python train.py --arch="swin" --train_examples=44167 --method="simmim" --loss="l1" --optimizer="soap"
Rows from block 3 of a small masked image model, named by matrix and row number. Rows with one number belong to one neuron. Each number is 128 + 24 x the weight over its row's rms, rounded and kept within 0 to 255. All counts start at 0. After the name is the row's rms in percent of the matrix's.
After each neuron's rows are labels from the 100 images, of 14848, where the neuron reaches its highest value: "patch colour" is the nearest of a few named colours to the mean colour under the peak; "top examples" is what is common among them. Only what is clearly more common there than usual is listed. The data: telescope images of galaxies (Galaxy Zoo DECaLS).
# fc1: MLP up (model.blocks.3.mlp.fc1.weight, 512x128), inputs 64-127
# fc2: MLP down (model.blocks.3.mlp.fc2.weight, 128x512, transposed), outputs 64-127

fc1.210 092 [170 163 161 163 116 146 105 154 151  78 137 144 138 119 122 148 113 122 128 129 117  95  88 151 128  89 123 121 142 123 119 132 128 143 148 145  92 166 122 161 142 135 122 152  98 153 118 123  94 119 120 120 127 118 163 158 116 141 198 142 174  95 102 168]
fc2.210 081 [111 127 115 152 142 114 121 151 138 152 102 138 127 148 151 159 129 159 125 122 111 103 153 138  89 157 110 127  93 147  95 138 115  90  91 145 158 106 176 142 142 102 129  92 141 115 141 123 128 164  88 145 129 160 123  75 147  99  79 102  95 184 159 111]
patch colour: brown
top examples: shape: featured or disk; edge-on disk: no; spiral arms: yes

fc1.370 082 [127 127 150 168 147 119 151 175 164 103 147 128 141  89 107 158 106 158 111 135  99 153 137 151 119 142 126 103 131 131 130 112 126 133 111 105 181 134 164 119 104 138 142 174 141 145 132 134 126 136 120 118 161 104 157 133 122 132 117 117  78  53 145 120]
fc2.370 102 [116 138 173 135 102 163 154  96 159 151 124 104 112 139 141  91  95 126 144 144 160 143  93  93 141  72 128 156 102 148 144 146 139 113 129  89 101 107 106 137 145 123 142  71 104 127 116 121 148 136 113 136 141 117 165 114 156 128 172 147 159 153 135 141]
patch colour: grey; brown
top examples: edge-on disk: yes

fc1.162 087 [133 152 142 164 162 139 146 147 130 131 113 105 111 131 115 110 109 131  83 152  89 113 163 157  86 126 147 148 158 128 156 175  79 166 131 124 127 148 100 114 154 128 132 135 112 168 149 108 163 103 160 118  90  94 147 143 127 129 114 143 139 139  99 132]
fc2.162 083 [110 101 127  92  93 132 153 117 194 136 120 121 125 139 139 153 142 144 153  78 179 108 103 109 131  85 104  93 113 141 118 114 160  97 139 133 127 121 102 119 113  86 115 119 123 115 106 126 122 139 105 126 134 158 108 128 128 130 131 121 119  93 169 133]
patch colour: brown; grey
top examples: edge-on disk: yes

fc1.384 109 [125 113  99  98 144  97 125 171 126  95 136 126 113 138 125 127 141 142 151 147 133 142 114 126 107 149 137 131 106 117 127 164 148  92 158 203 134  80 160 132  73 107 148 111 141 149 164 131 103 137 128 127 124 120 137 172 121 132 106 189 108 119 143  90]
fc2.384 124 [116 145 138  93 132 134 118 168 113 117 184 156 154  96 111 122 101 104 106 104 121 125  95 102 159 172 116 156 136 175  80 154 126 136 149 152 117 176 170 153 104 122 176 141 157 152 174 146 126 122 119 133 147 134 139 175 148 114 107 161 115 140 120 136]
patch colour: brown
top examples: shape: featured or disk; edge-on disk: no; spiral arms: yes

fc1.47 080 [119  85 153 143 104 108 129 114 146 128 128 125  63 152 102 124  93 161 123 128  85 101 148 146 154 152  89 124 132 140 109 144 145 132 142  87 112  96 151  94  83 139 123 101 144 112 116 149 132 109  94 177 139 120 102 112 142 135 109 125 117 134 127 133]
fc2.47 096 [164 140  72  99 117  95 136 123 115 128  98 123 162 150 156 129 142  71 131 104 133 149 128 120  91  86 133 111 133 126 124 108 105  98  92 144 138 114 165 138 156 114 129 119 111 132 106 124 141 121 136  66 176 111 126 136 122 118 139 141 134  84 121 137]
patch colour: grey
top examples: roundness: in between

fc1.198 131 [135 142 123 137 110 143 152 129 182 167 165 104 183 138 146 149  95 113  87 137 124 142 107 161 122 140 110 157 139 132  93 148 140 142  85 131 150  84 148 139 165  76 161 143 125 151 147 132 107  96 110 122 103 119 120 111 110 129 146 130  85  74 116 129]
fc2.198 119 [132 117 133 101 158 124 119 129  58 134 121 156  84 148 107 133 160 149 146 144 117  84 147  80 122 107 136 122 127 102 183 159 130 138 128 131 108 144 143 155  82 139  67 153 125 123 147 145 145 151 146 127 138 143 145 141 105 130 128 188 180 155 107 147]
patch colour: brown
top examples: shape: featured or disk; edge-on disk: no; spiral arms: yes

fc1.403 088 [131 138 135 147 154 101 124 114 120 121 157  71 154 118  98 117 126 136 112 131 111 197 187 161 111 140 137 148 153 110 117 107  84 100  72 136 148 131 115 123 157 138 121  72 130 111 140 147 104 117 133 125 112 113 150 138 192 111 120 135 154 136  99  99]
fc2.403 093 [ 94 121 108  83 131 161 132 152 154 108 119 166 133 108 138 139 146 162 159 127 150 123  79 100 147 101 158 124 111 174 130 127 167 142 160 125 120 106 124 140 110 104 122 152 167 161 171 100 134 143 132 130 104 129 131 124  74 126 124 129 116 117 157 117]
patch colour: grey
top examples: shape: featured or disk; spiral arms: yes

fc1.251 105 [ 95 102 115 126 122 146 130 127 149 145 128 133 117 130 128 128 122 148 151 118 138 142  97 152 147 115 129 109 160 159 129  96 112 126 149 141 105 159 133 119 181  83 143 136  86 160 118 127 116 107 155 189 129 126 123 124 122  81 187 143 162 109 150 146]
fc2.251 100 [132 126 169 104 139 121 110 126 124 107 148  97 127 134 168 139 144 110 105 119 113 108 159  91  93 156 143 137  82  76 140 152 129 132 100 147 100 114 124 172 108 163 129 176  84  84 148 114 122 133  83 110  89 136 156 154 123 118  73 108 136 140 129  90]
patch colour: brown
top examples: shape: featured or disk; edge-on disk: no; spiral arms: yes

fc1.119 068 [150 101 169 156 102 132 124 147 156  93 139 156 163 117 138 132 154 161 139 156 126  94 134 148  95  79  96 170 167 113 104 167 109 177 147 112 103 137 165 111 131 154 155 126 107 141 135 121 127 122 118  90  82 120 135 163 148 130 133 138 126 157 104 100]
fc2.119 068 [130 100 102 129 143 131 137 119 127 147 124 105 123 139 137 138 115  96 122 133 136 147 141 127 151 147 137 103 107 154 138  79 165 103 130 184 130  73 108 123 118  95  97 134 100 107 160 133 136 147 118 183 160 137 121  73 130 150 136 130 106 115 152 146]
patch colour: brown
top examples: shape: star or artifact

fc1.337 115 [120 132 131 129  99 104 139 138 143  75  90 109 126  94  97 131 156 178  75 134 103 139 181 140 128 107 150 167  92 152 149 135  97 116 115 100 129 119 158 125 104 136  70 151 152  91 103 155  97 142  94 116 141 143 140 156 119 102 148 107 107  92  95  90]
fc2.337 105 [117 103 130 142 165 153 122 146 114 125 135 104 137  81 164 117 128 128 139 136 100 139  48 105 110 125  96 118 161 154  95  88  93  98 122 161 141 132 146 138 122 135 121 109 136 124 136 133 122  76 135 165 175 159  90 119 136 146 115 128 165 115 119 136]
patch colour: grey; brown
top examples: edge-on disk: yes

fc1.83 082 [108 113 123 152 137 126 119 116 141 153 159 119  93  93 133 129 135 109 125 127 159 176 105 112 138 121 122 166 127 110  74 134 125 133  99  83 166 116 183 162  76 115 107 111 109 100 125 138 116 153 105 140 172 142 125 104 126 130 106 136 142 115 150  84]
fc2.83 100 [133 118 129 132 136 130 147 132 176 112 135 151 138 157 137 101 104 132  90 145  98  62 128 138 141 126 136 130 107 146 182 178 129 106 130  90 131 147  85 151 156 141 136 132 137 137 127 103 144 118  95 121  83 118 149 156 130 116 139 171 141 147 136 158]
patch colour: grey; brown
top examples: edge-on disk: yes

fc1.61 108 [116 118 106 170 153  78 127 147 111  75 136 157 129 131 141 140 146 149  77 129 131 133 160 132 108 101 120 135 136 153 122 139 146 129 142 164 141 149 124  87 124  87 110 134 123 112 149 127  89 184 117 166 127  90 165 147 112 137 159 111 108  94 112  93]
fc2.61 114 [138 156 107 119 122 110 143 100 159 157 129 150 122 108 114 138  90 120 145 138 153 161 103  87 134 159 151 158 153 159 112 112 117 128 138 146 130 124 106 126  94 100 144 102 139 183 129 167 165 153 119 111 114 143 124  84 129 140  87 177 118 140 151  92]
patch colour: grey; brown
top examples: bar: no

fc1.236 096 [113 129 120 143 166 108 124 120 124  87 156 162 143 164  90 184 158 174 160 152  97 120 110 155  83 158 115 147 119 122 117 121 139 128 147  92 143 124 133 112 104 115 155 101 126 135  81 142 137 192 176 123 129 108 112 150 112 161  96 105 139 115 106 155]
fc2.236 094 [142 133 149  99 160 140 162 117 122 141 117 140  93 107 115  82 127 138 116 123 116 127  97 142 154  98 129 124 147 160 129 137 159 132 131 194 121 131 112 141 141 149  93 135 123 118 142 131 126  87  86 143 118 135 144 117 151 164 115 146  81 163 183  99]
patch colour: brown
top examples: edge-on disk: yes; roundness: cigar-shaped

fc1.50 094 [144 154  91 127 122 138 119 162 149 100 105 108  96 144 111 148 119 110 187 104 156 115 139 156 119  77 109 114 113 142 127 147 125 116 139 114  98 132 125  96 124 108 121 172 166 162 146  92 182 133 128  87 137  99 142 115 143 138 145 142 143 123 117  88]
fc2.50 095 [146 137 149 131 151 167 126 118 112 120 136 104 151 125 108  79 146 106 112 160  85 169 154 118 164 154 142 113 135 142 146 107 123 134 118 149 140 127 147 142 161 128 143 117 157 110 144 186  82 148  89 152 128 134 114 128 117 154  86 118 102 117 137 125]
patch colour: grey
top examples: shape: featured or disk

fc1.396 099 [106  95 104 167 145 152 116 122 151 138 105  96 159 113 163 168 120 136 158 155 120 132 144 142 130 182 141 121 111 133  78 109 156 115 126 134  90 120 160 126 117 161 141 113 201 119 113 122 140 116 101 124 118 115 146 119 123 180 116 143 156  87 129 136]
fc2.396 127 [ 75 121 158 135 155 102 117 150 127 111 126 148 175 140 109 134 130 134 121 150 168 112 110 108 114 160 123 110 157 141 133 144 110 157 177 139  99 123 112 121 131 119 127  87 145 160 121  83 120 164 142 114 158 105 134 146 123 163 107 177 144 116 128 138]
patch colour: grey
top examples: spiral arms: yes

fc1.298 077 [ 99 123 151 166 140 118 128 151 167 174 121 152 113 187 133 141 135 115 164 118 133 134 101 194 128 124  86 127 167 135 146 104 133 128 133 142 125 131 149 110 103 149 111 110 150 146 125 134 151 127 107 153  96 116 157 105 131 138 129 137 102 111 132 115]
fc2.298 098 [178 152 143  88 116 110 111 148 124 175 163 164 158 109 167 152 124 139  94 111 132 131  91 134 163 122 148 117 126 133 136 137 181 160 135 149 127 172 124 146 155 145 113 146 112 104  78 127 138 149 150 172 153  78 127 112 124 104 109 152 152 139 142 137]
patch colour: grey; pink
top examples: shape: featured or disk; edge-on disk: no; bar: no

fc1.48 091 [122 142 122 139 108 132 121  98 106  62 112  82  79 131 149 122 130 151 134 144 142 137 129 142 188  95 131 120 151 165 149 139 141 140 138 139 108 166 142 143 136 114  52 124 112 161  97 134 164 112 113 152 115 154 116 124 122 130 112 127 156 106 119 122]
fc2.48 075 [126  79  88 103 111 146 128 131 154 162 133 160 139 139  94 141 131 113 164 116 122 137 120 135  97 168 120 110  89  92 125 128 116 138  87 104 163  77 117 118 179 163 167 146 139  85 147 136  84 120 121 109 114 108  96 123  94  97 133 108 102 148 113 114]
patch colour: grey
top examples: edge-on disk: no; spiral arms: yes; bulge size: small

fc1.430 078 [122  88 138 108 173 123 144  84 125 132 124 129 157  90 163 147 121 127 122 135  92  97 149 115 135  90 105 158 129 130 178 126  97  83 111 132 133 101 116 148 118 126 112 115 148  95 125 106 105 128  98 125 118 105 141 141 110  99 142 137 149 100 109  97]
fc2.430 083 [139 167 109 115  90 128 107 148 138 118 126 129 134 144 132 121 156 144  99 134 157 165 117 150 147  99 133  88 142 113 114 118 144 190 120 107 143 109 170 143 130  99 113 149 151 135 153 154 103 138 134 122 141 139 168 104 151 128 105 128 123 175 126 146]
patch colour: brown
top examples: shape: featured or disk; spiral arms: yes

fc1.391 111 [153 101 145 142 132 171 116 126 137 129 168 137 154 110 183 136 120 117 160 144 131 145 127 109 161 102 103  98 150 129 140 144 167 146 104 100 136 148  89 147 130 119 151 161 142 111 106 115 172 100  97 115 106 160 118 145 180 156 145 108  95 128 117 153]
fc2.391 107 [121 141  69 123 107 132 143 139 108 131 111 121 142 162 113 154 124 111 110  84 117 135 134 147  80 158 135 177 149 136 104  58 106 104 149 144 132 126 164  95 101 136 128 130 130 140 118 159 123 165 159 147 120 135 135  93  68  80 124 128 184 140 143 126]
patch colour: brown
top examples: shape: featured or disk; edge-on disk: no; spiral arms: yes

fc1.483 111 [103 150  96 127 133 104 130  88 163 120  81 131 101  93  97  71 170 190 142 134 129 144  90 107 151 100 139  89 153 177 120 116 111 115 107 142 135 128 143 110 151 127 130 113 142  99 103 139 141 130 159  62 116 130 118 139  93 116 153 132 116 145 130  98]
fc2.483 105 [109 123 158 100 136 141 128 125  97 135 177 127 143 153 161 158 108  66 139  90 128 109 159 150  82 133  96 141 121 132 156 140 133 137 148 158 129  97  90 149 107 140 108 164 136  98 135 109  99 101 149 184 131  80 132 117 129 125 112 140 126 126 145 150]
patch colour: brown
top examples: shape: featured or disk; edge-on disk: no; spiral arms: yes

fc1.433 100 [136  87  90 110 150 113 104 145 113 111 137 144 179 105 145 124 159 132 122 102 158 166 124 140 130 188 106 115 105 133 126  99 131  97 122 145 141 145  98 102  86 170 159 108 151 169 123 128 122 161 137 156 129 141 119 119 136 108  86 108 152 130 155 121]
fc2.433 102 [122 147 129  93  98 148  37  94 155 131 130 123 127 163 121 112  92 122 158 112 144 140  94 141 146  90 144 115  83 146  85 102 146 144 138 130 124 128  91 151 129 120 118 150 137 129 108 142 106 107 118  68 122 115 123 108 164 126 145 142  95 124 150 104]
patch colour: brown
top examples: shape: featured or disk; edge-on disk: no; spiral arms: yes

fc1.371 075 [105 101 107 160 141 166 130 150 170 117 152 147 107 151 192 117 154 171 105 163 127  95  95 132 150 143 102 145 131  96 120 182 131 142 133 155 178 145 144  98 121  83 121 144  82 103 159 128 144 140 125 125  91 140 161 139 158 122 128 175 166 127 154 131]
fc2.371 079 [121  91 132 129  85 121 131 135 106 138 107  92 138 127 108  78  90  95 173 134 111  93 141  93 161 105 153 144  98 119 155  75  88 118 126 103 105 101 121 152 132 155 116 114 117 176 115 129 139 109 140 132 118 107  98 155 102 100 131 118 134  90 132  97]
patch colour: brown
top examples: shape: featured or disk; edge-on disk: no; spiral arms: yes