A small masked image model, trained from scratch.
Training: soap at rate 0.0017, 7300 steps, batches of 384.
Rows from block 6, named by matrix and row number. Rows with one number belong to one neuron. Each number is 128 + 24 x the weight over its row's rms, rounded and kept within 0 to 255. All counts start at 0. After the name is the row's rms in percent of the matrix's.
# fc1: MLP up (model.blocks.6.mlp.fc1.weight, 1024x256), inputs 156-207
# fc2: MLP down (model.blocks.6.mlp.fc2.weight, 256x1024, transposed), outputs 156-207
fc1.372 106 [159 109 131 113 165 153 111 116 125 144  92 135 136 129 118 165 103 122 167 125 173 139 126 126 128 149 137 124  89  99 103 142 140 142 140 129 126 137 108 164 166 134 101 144  85 120 136 125 116 128 100 123]
fc1.373 081 [133 140 149 158 120 107 149 136 112 150  97 141 159 144 119 111 141  90 159 111 105 109 132 125 162  97 111  91 136  89 111 156 109 139 100 129 100 115 120 108 144  99 124 168 108 125 117 165 119  84 142 109]
fc1.374 087 [146  81 109 154  95 149 121 176 137 145 130 174 149 136 135 148 122 114 145 133  77 139  88  88 108 174 133 154 104 133 139 129  94 141 123  89 125 141 119 122 111 131 128 123 159 171  91 122 134 102 113 124]
fc1.375 087 [156 114 171 148 115 123 147 132 187 119 163 131 131 150 100 120 133 131 126 180 170 145 150 132 141 123 123 138 109 107 137 102 107 150 136 124 154 128 158 148 144 177 129 101 125 130 141 141 119 133 128 158]
fc1.376 112 [128 139 133 122 101 128 126 120 135 142  87 164 129 166 115 105 138  94 103 112 157 144  73  93 123 162 116 150 119 134  83 128 116 131 113 124 160 123 147 139 119 184  94 124 121 113 172 139 142 204 145 124]
fc1.377 093 [148 120  94 157 124 134 169 140 151 128 110 180 107 136 107 139 160 139 100 121 123 125 142 121 142 156 138 175  89 145 131  92 170 148  93 134 138 158 133 140 120 119 169  84  85 137 112 154  78 145 110 107]
fc1.378 080 [ 88  80 155 155 146 109 144 123 134 167  94 120 181 154 162 132 138 128 105 145 135 154 163 147 143 110 117 127 132 150 151 126 139 138 138 156 146 160 110 103 125 101 128 153 103 141 124 113 133 133 110 104]
fc1.379 096 [109 195 126 100 132 160 129 116 149 129 111  96 147 154 142 141 115 137 116 113 147 110 146 125 135 107 136 125 138 148 135 159 166 128 111 144  97 118 105 128 116 135 115 144 179 131 106 117 119 141  97 147]
fc1.380 076 [140 108 162 158 132 132 120 103  97 123  90 154  90 125 151 192 137 116 124 142 110 135 105 150 121 120 108 183 125  86 122 102  98 149 109 123  89  89  68 170  86 143 158 173 160 131 114 150 108 107  94 165]
fc1.381 112 [111 168 151  71  91 143 125  55 112 106 127 160 128 131 170 117 130 164 130 149 156 105 129 129 144 157  84 103 121 150 150 143 150 110 117 174 123 121 182 105 141 110 104 133  72 130 147 126 119 119 102 168]
fc1.382 099 [133 129 107 113 116 130 156 151 149 141  98 129 155 152 170  97 123 146 109 103 111 130 120 154 118  82 138 145 121 113 124 116 149  63 120  73 128 131  99 131 142  85  97 151 112 161 148 131 135 162 122 105]
fc1.383 103 [134 109  95 123  80 129 166 114 106 159 115 131 151 125 111 117  79 112 136 159 126 118 123 179 158 135 120 121 176 128  84 137 134 130 143 136 116  72 160 142  99 107 119 153 124 175  96 147 128 144 143 154]
fc1.384 088 [123  99 114 104 120 182 124 121 149 133 129  93 129 148 146  86 153 163 134 113 184 162 136 110 129 154 152 108  80  81 173 132 118 154 127 145 130 117 119 154 108 161 149 107 128 140 168 132 135 149 172 121]
fc1.385 077 [185 102 153 157 149 154 116 111 164 194 115 122 120 127 190 132  71 147 116  83 109 133 125 147 117 205 132  93 132  78 137 167 121 129 147 117 115 124 142 145 129 139 120 171 167 130 148 118 169  95 124 153]
fc1.386 086 [124 115  86  92 136 146 150 166 173 140 132 126 124 107 115 147 147 143 119 142 115  84 162 118  80 133 143 130 140 132 133  74 146 140 116 107 121 111 126 152 111 198 136 134 124 131 128 162 162 137 149 124]
fc1.387 113 [100 163 128 146 168 116 115 146 131 131 122 100 114 136 128 125 104 123 150 159  99 117 136 114 165 160 131 114 159 131 105 133  95 102 143 138 120  88 125  93 147 102 146 130 105  99  81 117 119 181 101 130]
fc1.388 103 [ 81 130 115 164 148 148 150 117  89 142 107 169 156 141  78 114 126 118 156 132  98 108 164 103  81 118  99 152 139 127 102 134 139 162 100 109 190 141 120  84  89 139  96  78 115 118 137 106 147 102 146 112]
fc1.389 080 [115 159 133 120 147 140 129 169 109  74 120 164 156 127 122 118 142 145 175 174 169 137 160 139 112 134 115 132 104 154 134 140 115 100 103 156 150 138 115 134 146 112 120  95 117 125 174 105 133 106 172 138]
fc1.390 097 [118 173 124 153 137 148  98 180 181 176 125 100 128 171 148 149  99  86 124 141 127  93 132 154 133 122 107 152 142 142 130 119  86 152 115 115 103 155 168 128 126  95  99 162  91 141 133  92 110 157  73 138]
fc1.391 100 [135 118 150 110 114 124 147  99 153 137 197 128 119 151 120 161 159 187 125 160 117 134  83  95 116 167 121  95 127  91 164 159 138 129 122 146 154 132 139 103 119 162 104 114 107 125 144 124 147 135 165 101]
fc1.392 077 [173 136  88 147 132 123 169  84 149 139 105 102 130 125 119  93 144 116 106 126 115 149 133 104 116 151 114 174 107 103 134 105 122 147 144 145 116 111  71 101  96 120 121 141  84 152 138 149 105 109 123 164]
fc1.393 114 [ 84 195 157 103 117  80 136 114 126 115 124 105 156  69 137  94 137 178 103 149 117 142 161 153 150 126 111 136  99 139 145 153 114 114 142 103 106 144 154 132 108 119  69 148 171 146 154  89  98 137 132 171]
fc1.394 119 [135 126 151 134 146 137 128  95 127 123 139  97 117  83 131  89 104  42 102 132 135 146 121  85 182 164 148 163 111 125 119  99 132 100 120 124 162 181 134 168 114 142 116 105 128 140 137 142 125 102 142 130]
fc1.395 088 [127 157  84 112  91 160 134 139 142 138 168  98 109 166 136 144 119 168 130 148 115 156 147 129  98 151 119 128 151 124  98  91  93 125 144 147 113 147 148 155 124 103 173 134  96 110 161 162 142 119 156 121]
fc1.396 117 [130 124 126 153 127 151 154 120 162 117 132 150 163 162 116 154 108 124 135 161 152 130 108 160 115 142 140 118 128  88 101 123 175 122 126 136 119 114 126 140 137 117 109 112 160 103 144 131  67 115 123 124]
fc1.397 109 [ 95 139 126 158 131 132 147 144 130  96 106 100 159 110 109 127 100 140 140 146 105  97 139 159  67 106 113 120 152 102 125 161 120 114 155 103 106 101 114 133 104 133 122 147 114 142 110  91 151 158 134 131]
fc1.398 112 [ 94 129 132 106 117 112 145 108 111 120 148 115 125 146 124 177 139 145 115 108 154 104 133 117 152  88 122 119 153 115 129 137 128 157  99 117 141  84 151 121 147  78 146 111 122 131 178 117 139 116 140 117]
fc1.399 107 [ 79 170 133 132 142  99  95 145 121 133 116 183 114  74 121 126 110  94 148 119 131 155 138 125 150 112 157 122 151 127  94 123 107 159  81 108 162 122 145  70 168 143 123 138 152  98  98 126 145  81 151 116]
fc1.400 092 [139 117 114 148 110 120 118 123 135 154 121  90 123 106 162 135 156 146 142  81 113 145 160 133 151 179 125 110 128 107 142 109 185 145  89 162 125  93 170 130 133 129 127 142 111 142 129 138 143 134 164 143]
fc1.401 099 [132 106 118  97  95 146 144  99 155 134 142  84  99 128  88 148 125 147 107 137 132  74 156 143 129 140 189 104 131 121 129 151 166  60 112 121 144 145 120 117 151 133 127 144 146 146 116 106  91 136 188 156]
fc2.372 108 [113 128 143 105 160 121 122 126 106 147 185 133 114 115 130 132 144 150 122  98  98 121 143 138 145 124 104 124 132 154 144 130 133  49 112 154 175 109 144  81 122  80 113 146 129 122 100  68 130 133 140 113]
fc2.373 074 [147 119 105 128 150 107 125 144 159 116 147  95 142  99 146 137 128 165 104 147 127 142 135 158 100 141 143 179 119 155 172 100 143 146 151 150 149 157 119 162  99 183 114 112 131 136 136 145  95 155  80 137]
fc2.374 097 [154 107 156 144 159 132 146 143 119  90 153 117  97 110 134 114 118 119 110 135 137 161 163 122 139 119 130 130 124 126  96 113 128  95 156 141 139 111 132 141 116 105  89  73 148 177 162 115 163 140 138 127]
fc2.375 092 [141 118 137  94 142 126 100 157 106 101 126 127 136 130 138 118 120 141 116 134 133  91 132  82 118 123 108  87 144 149 126 139 150  87 113 157 126 108 128  98 121 124 134 138 107 133 107 139 108 136 146 119]
fc2.376 101 [118 113 101 108 126 118 140 130 121 135 185 124 139 120 131 160 158 152 144 102 115 139 112 136  92  96 134  99 127 120  94 138 147 134 177 134  96 137 172 123 151 112 160 106 117  99 101 121 120  93 126  80]
fc2.377 097 [128 132 137 103 112  86 105  86 151 130 135  81 141 113 138 124 133 123 173 155 112 100 140 153 134 164  79  45 148 102  97 126 140 115 137 134 162 145 147 154 122 110  82 141 155 119 104  76 151 141 165 113]
fc2.378 079 [161 156 102 122 112 177 124 126  84  99 153 157  88 143  90 143 116 123 143 101 128 165 120 115  95 124 145 143 137 141 100 125  92 108 121 111 146 110 112 130 128 185 117 125 162 100 100 149  83 134  99 154]
fc2.379 093 [128  99  94 108 140 147 108 121 107 111 139 147 117 126 188 103 136 117 128 209 129 123 108 138 108 121 185 166 139  98 125  82 109 127 122 130 109 146 140 148 108 144  71 178 154 122 134 137 106 133 119 161]
fc2.380 079 [ 94 124  82 135 109 134 131 141 120 136 162 110 131 141 135  74 115 110 135 107 156 105 149 109 134 135 173 113 125 155 121 160 144  76 129 144 161 151 175  85 152 150 130  67 112 154 122 148 131 146 158  76]
fc2.381 134 [ 95 136 121 110  78 132 121 136 109 137 120 111 134 114 176 104 139 123 147  99 160 122 124 116 104 124 148  99  92 113 133 124 132 122 119  74 114 110 118 156 100 128 119 130 156 124 117 129 129 129 153  90]
fc2.382 105 [103 118 138 162 119 124 100 155 139 104 145 106 163  75 117 147 113 100 137 171 150 135 115 155 139 138 136 137 135 150 158 165 106 156 149 160 110 146 146 142 134 174 136 138 124 108 133 119  87 148 111 154]
fc2.383 110 [126 100 175 175 114 122  92 118 171 133 138 152 101 140 145 169 112 141 140 102 141  80 142  82 107 135 106 155 136 112 146 151 134 108 138 100 165 139  84 116 126 169 136 104 135 117 147 163 118 126 147 124]
fc2.384 094 [116 131 149 109 145 181 150 118 114 106 109 132 104 116 106 163 148 150 108 118 102 101 128 119 133 122  95 137 167 112 128 132 145 121 160 100 135 108 114 151 128  94 125 108 149 177 130 125 115  98  63 151]
fc2.385 074 [102 159 103 111 115 115 134 114 115  88 123 134 115 126 107 182 147 108 125 183 150 121 144 112 150  95 100 168 143 161 145 115 113 115  95 112 130 125 141 102  99  90 108 145 140 164 138 135 101 132 143 120]
fc2.386 088 [127 137 157 145 131 112 110 114 105 137  90 173 135 120 106 143 126 102 140  91 136 141  94 122 146  96 126 114 140 164 109 149 134 143 124 148 124 134 115 111 124 114 138 117 116  99 115  86 130  91  99 135]
fc2.387 115 [116  94 112 123 153 153 138 104 120 136 133 113 158 155 115 122 124 136 139  91 172 143 170 148 111 132 137 128 110 137  98 131 134 124 134 143 157 103 139 105 148 169 108 112 141 178 160 115 131 145 124 144]
fc2.388 099 [141 181 140 135 125 175 132 140 170  90 132 122  89 141 123 148 136 134 132 130 132 142  85 130 138  97 166 112  89 153 170 125 111 114 141 118 104 120 136 141 140 134 132 182 121 154 120 132 143 137 124 119]
fc2.389 077 [116 156 106 154 128 128 134 115 142 144 140 127 181 128 131 140 135  99 115  87  66 156 122 125 135 101 115 138 103 118 132 103 144 155 160 125  92 104 140 182 142 172 107 168 116 126 125 146  97 111  97 136]
fc2.390 106 [120 132 136 140 105 127 177  81  94  73 136 115 123 127 128 121 118 156 147 130 120 123 125 155 123 104 136 140 141 131 136 116 135  91 162 108  80 107 117 189 143 156 159 122 151 130 126 127 141 137 148 129]
fc2.391 096 [113 127 124 120 136 163 106 122 139 128  94  63 150 151 156 136 128 144 155 118 140 112 157 129 148 107 131 165 133 141 159 126 115 143 136 112 140 161 126 143 176  98 166 127 147 123 123 153  92 140 107 162]
fc2.392 080 [130 133 127 117 140 157  76 164 119 105 177 168 162 125 113 169 116  89 123 123 162  86 148 163 115 147 123 124 140 156 103 135  93 118 155  97 134 144 130 121 147 143 142 113 145  99 112 105 134 147 139  88]
fc2.393 119 [ 94 105 108 106 131 113 129 113 139 152 169 164 117 189 102 136 116 142 138 143 157 131 151 108 125 139 160 135 161 103 108 154 129 136 126 145 147 135 142 113 113 105 152  61  66 133 108 140 138  86 129 126]
fc2.394 130 [124 132  80 157  96 166 116 142 115 139 145 182 108 166 169 166 143 143  94 101 121 130 130 131 102 150 117 150 154 180 136 166 118 103 183 101 149 123  99 100 124 154 124 141 131 120  78 120 145 180  95 142]
fc2.395 086 [143 113 145 184 181 144  98 140 135 186  89 143 162  76 145 102 142  95  85 149 165 119 152 107 146  98  95 178 100 103 146 152 153 119 131 169 177 109 108 113 143 152 117 129 136 114 146 142 129 160 100 113]
fc2.396 114 [112 152 163 100  97 139 118 127 124 125 123 140  81 108 139 130 119 139 151 116 101 102 174  79 142 139 138 131 117 157 172 150 122 106 142 149 144 149 158 141 111 118 102 122 139 120 155 138 133  98 110 118]
fc2.397 107 [124 144  84  63 142 125  95 113 113 171 151  89  99 168  86 132 135 119 137 124 117 144 126 139 131 182 151 110 146  89 128 138 147 130 140 141  99 113 200 133 125 130 131 115 127 115  88 125 112 143 120 111]
fc2.398 097 [104  84 147 141 168 108 136  90 115 129 146 147 128 148 103 127 126 138 153 157 159 154 130 140  99 151  74 137 113 154 158 112 141 133 150 112 112 136 127 136  89 180 122  94  87 115 103 159 131 147 106 153]
fc2.399 113 [112 153 126 113 118 152 145 102 143 123 142 103 175 126 106 153 212 163 130 135 115  92 113 134 120 140 128 130 126  89 118 134 120 144 163 153  84 132 160 160  94  84 152 121  88 156 121  97 111 119 109 169]
fc2.400 095 [173 139 117 117 140 129 112 111 165  99 136 146 117 120 108 129 168 109 136 193 165 148 111 147 107 127 115 165 117 136  96 157  95 120 122  71 131 135 103 124 109 156 126 111 183 109 121 119 104 123 118 101]
fc2.401 105 [122 115  99 153 107  96 114 157 155 167 116 153 148 120 165 150 159 124 149 120  92 162 105 135 113 133 139 123 135 122 133 173 104 142 156 111  94 131 134 145  79 180 132 150 103 144 160 166 159 105  93 135]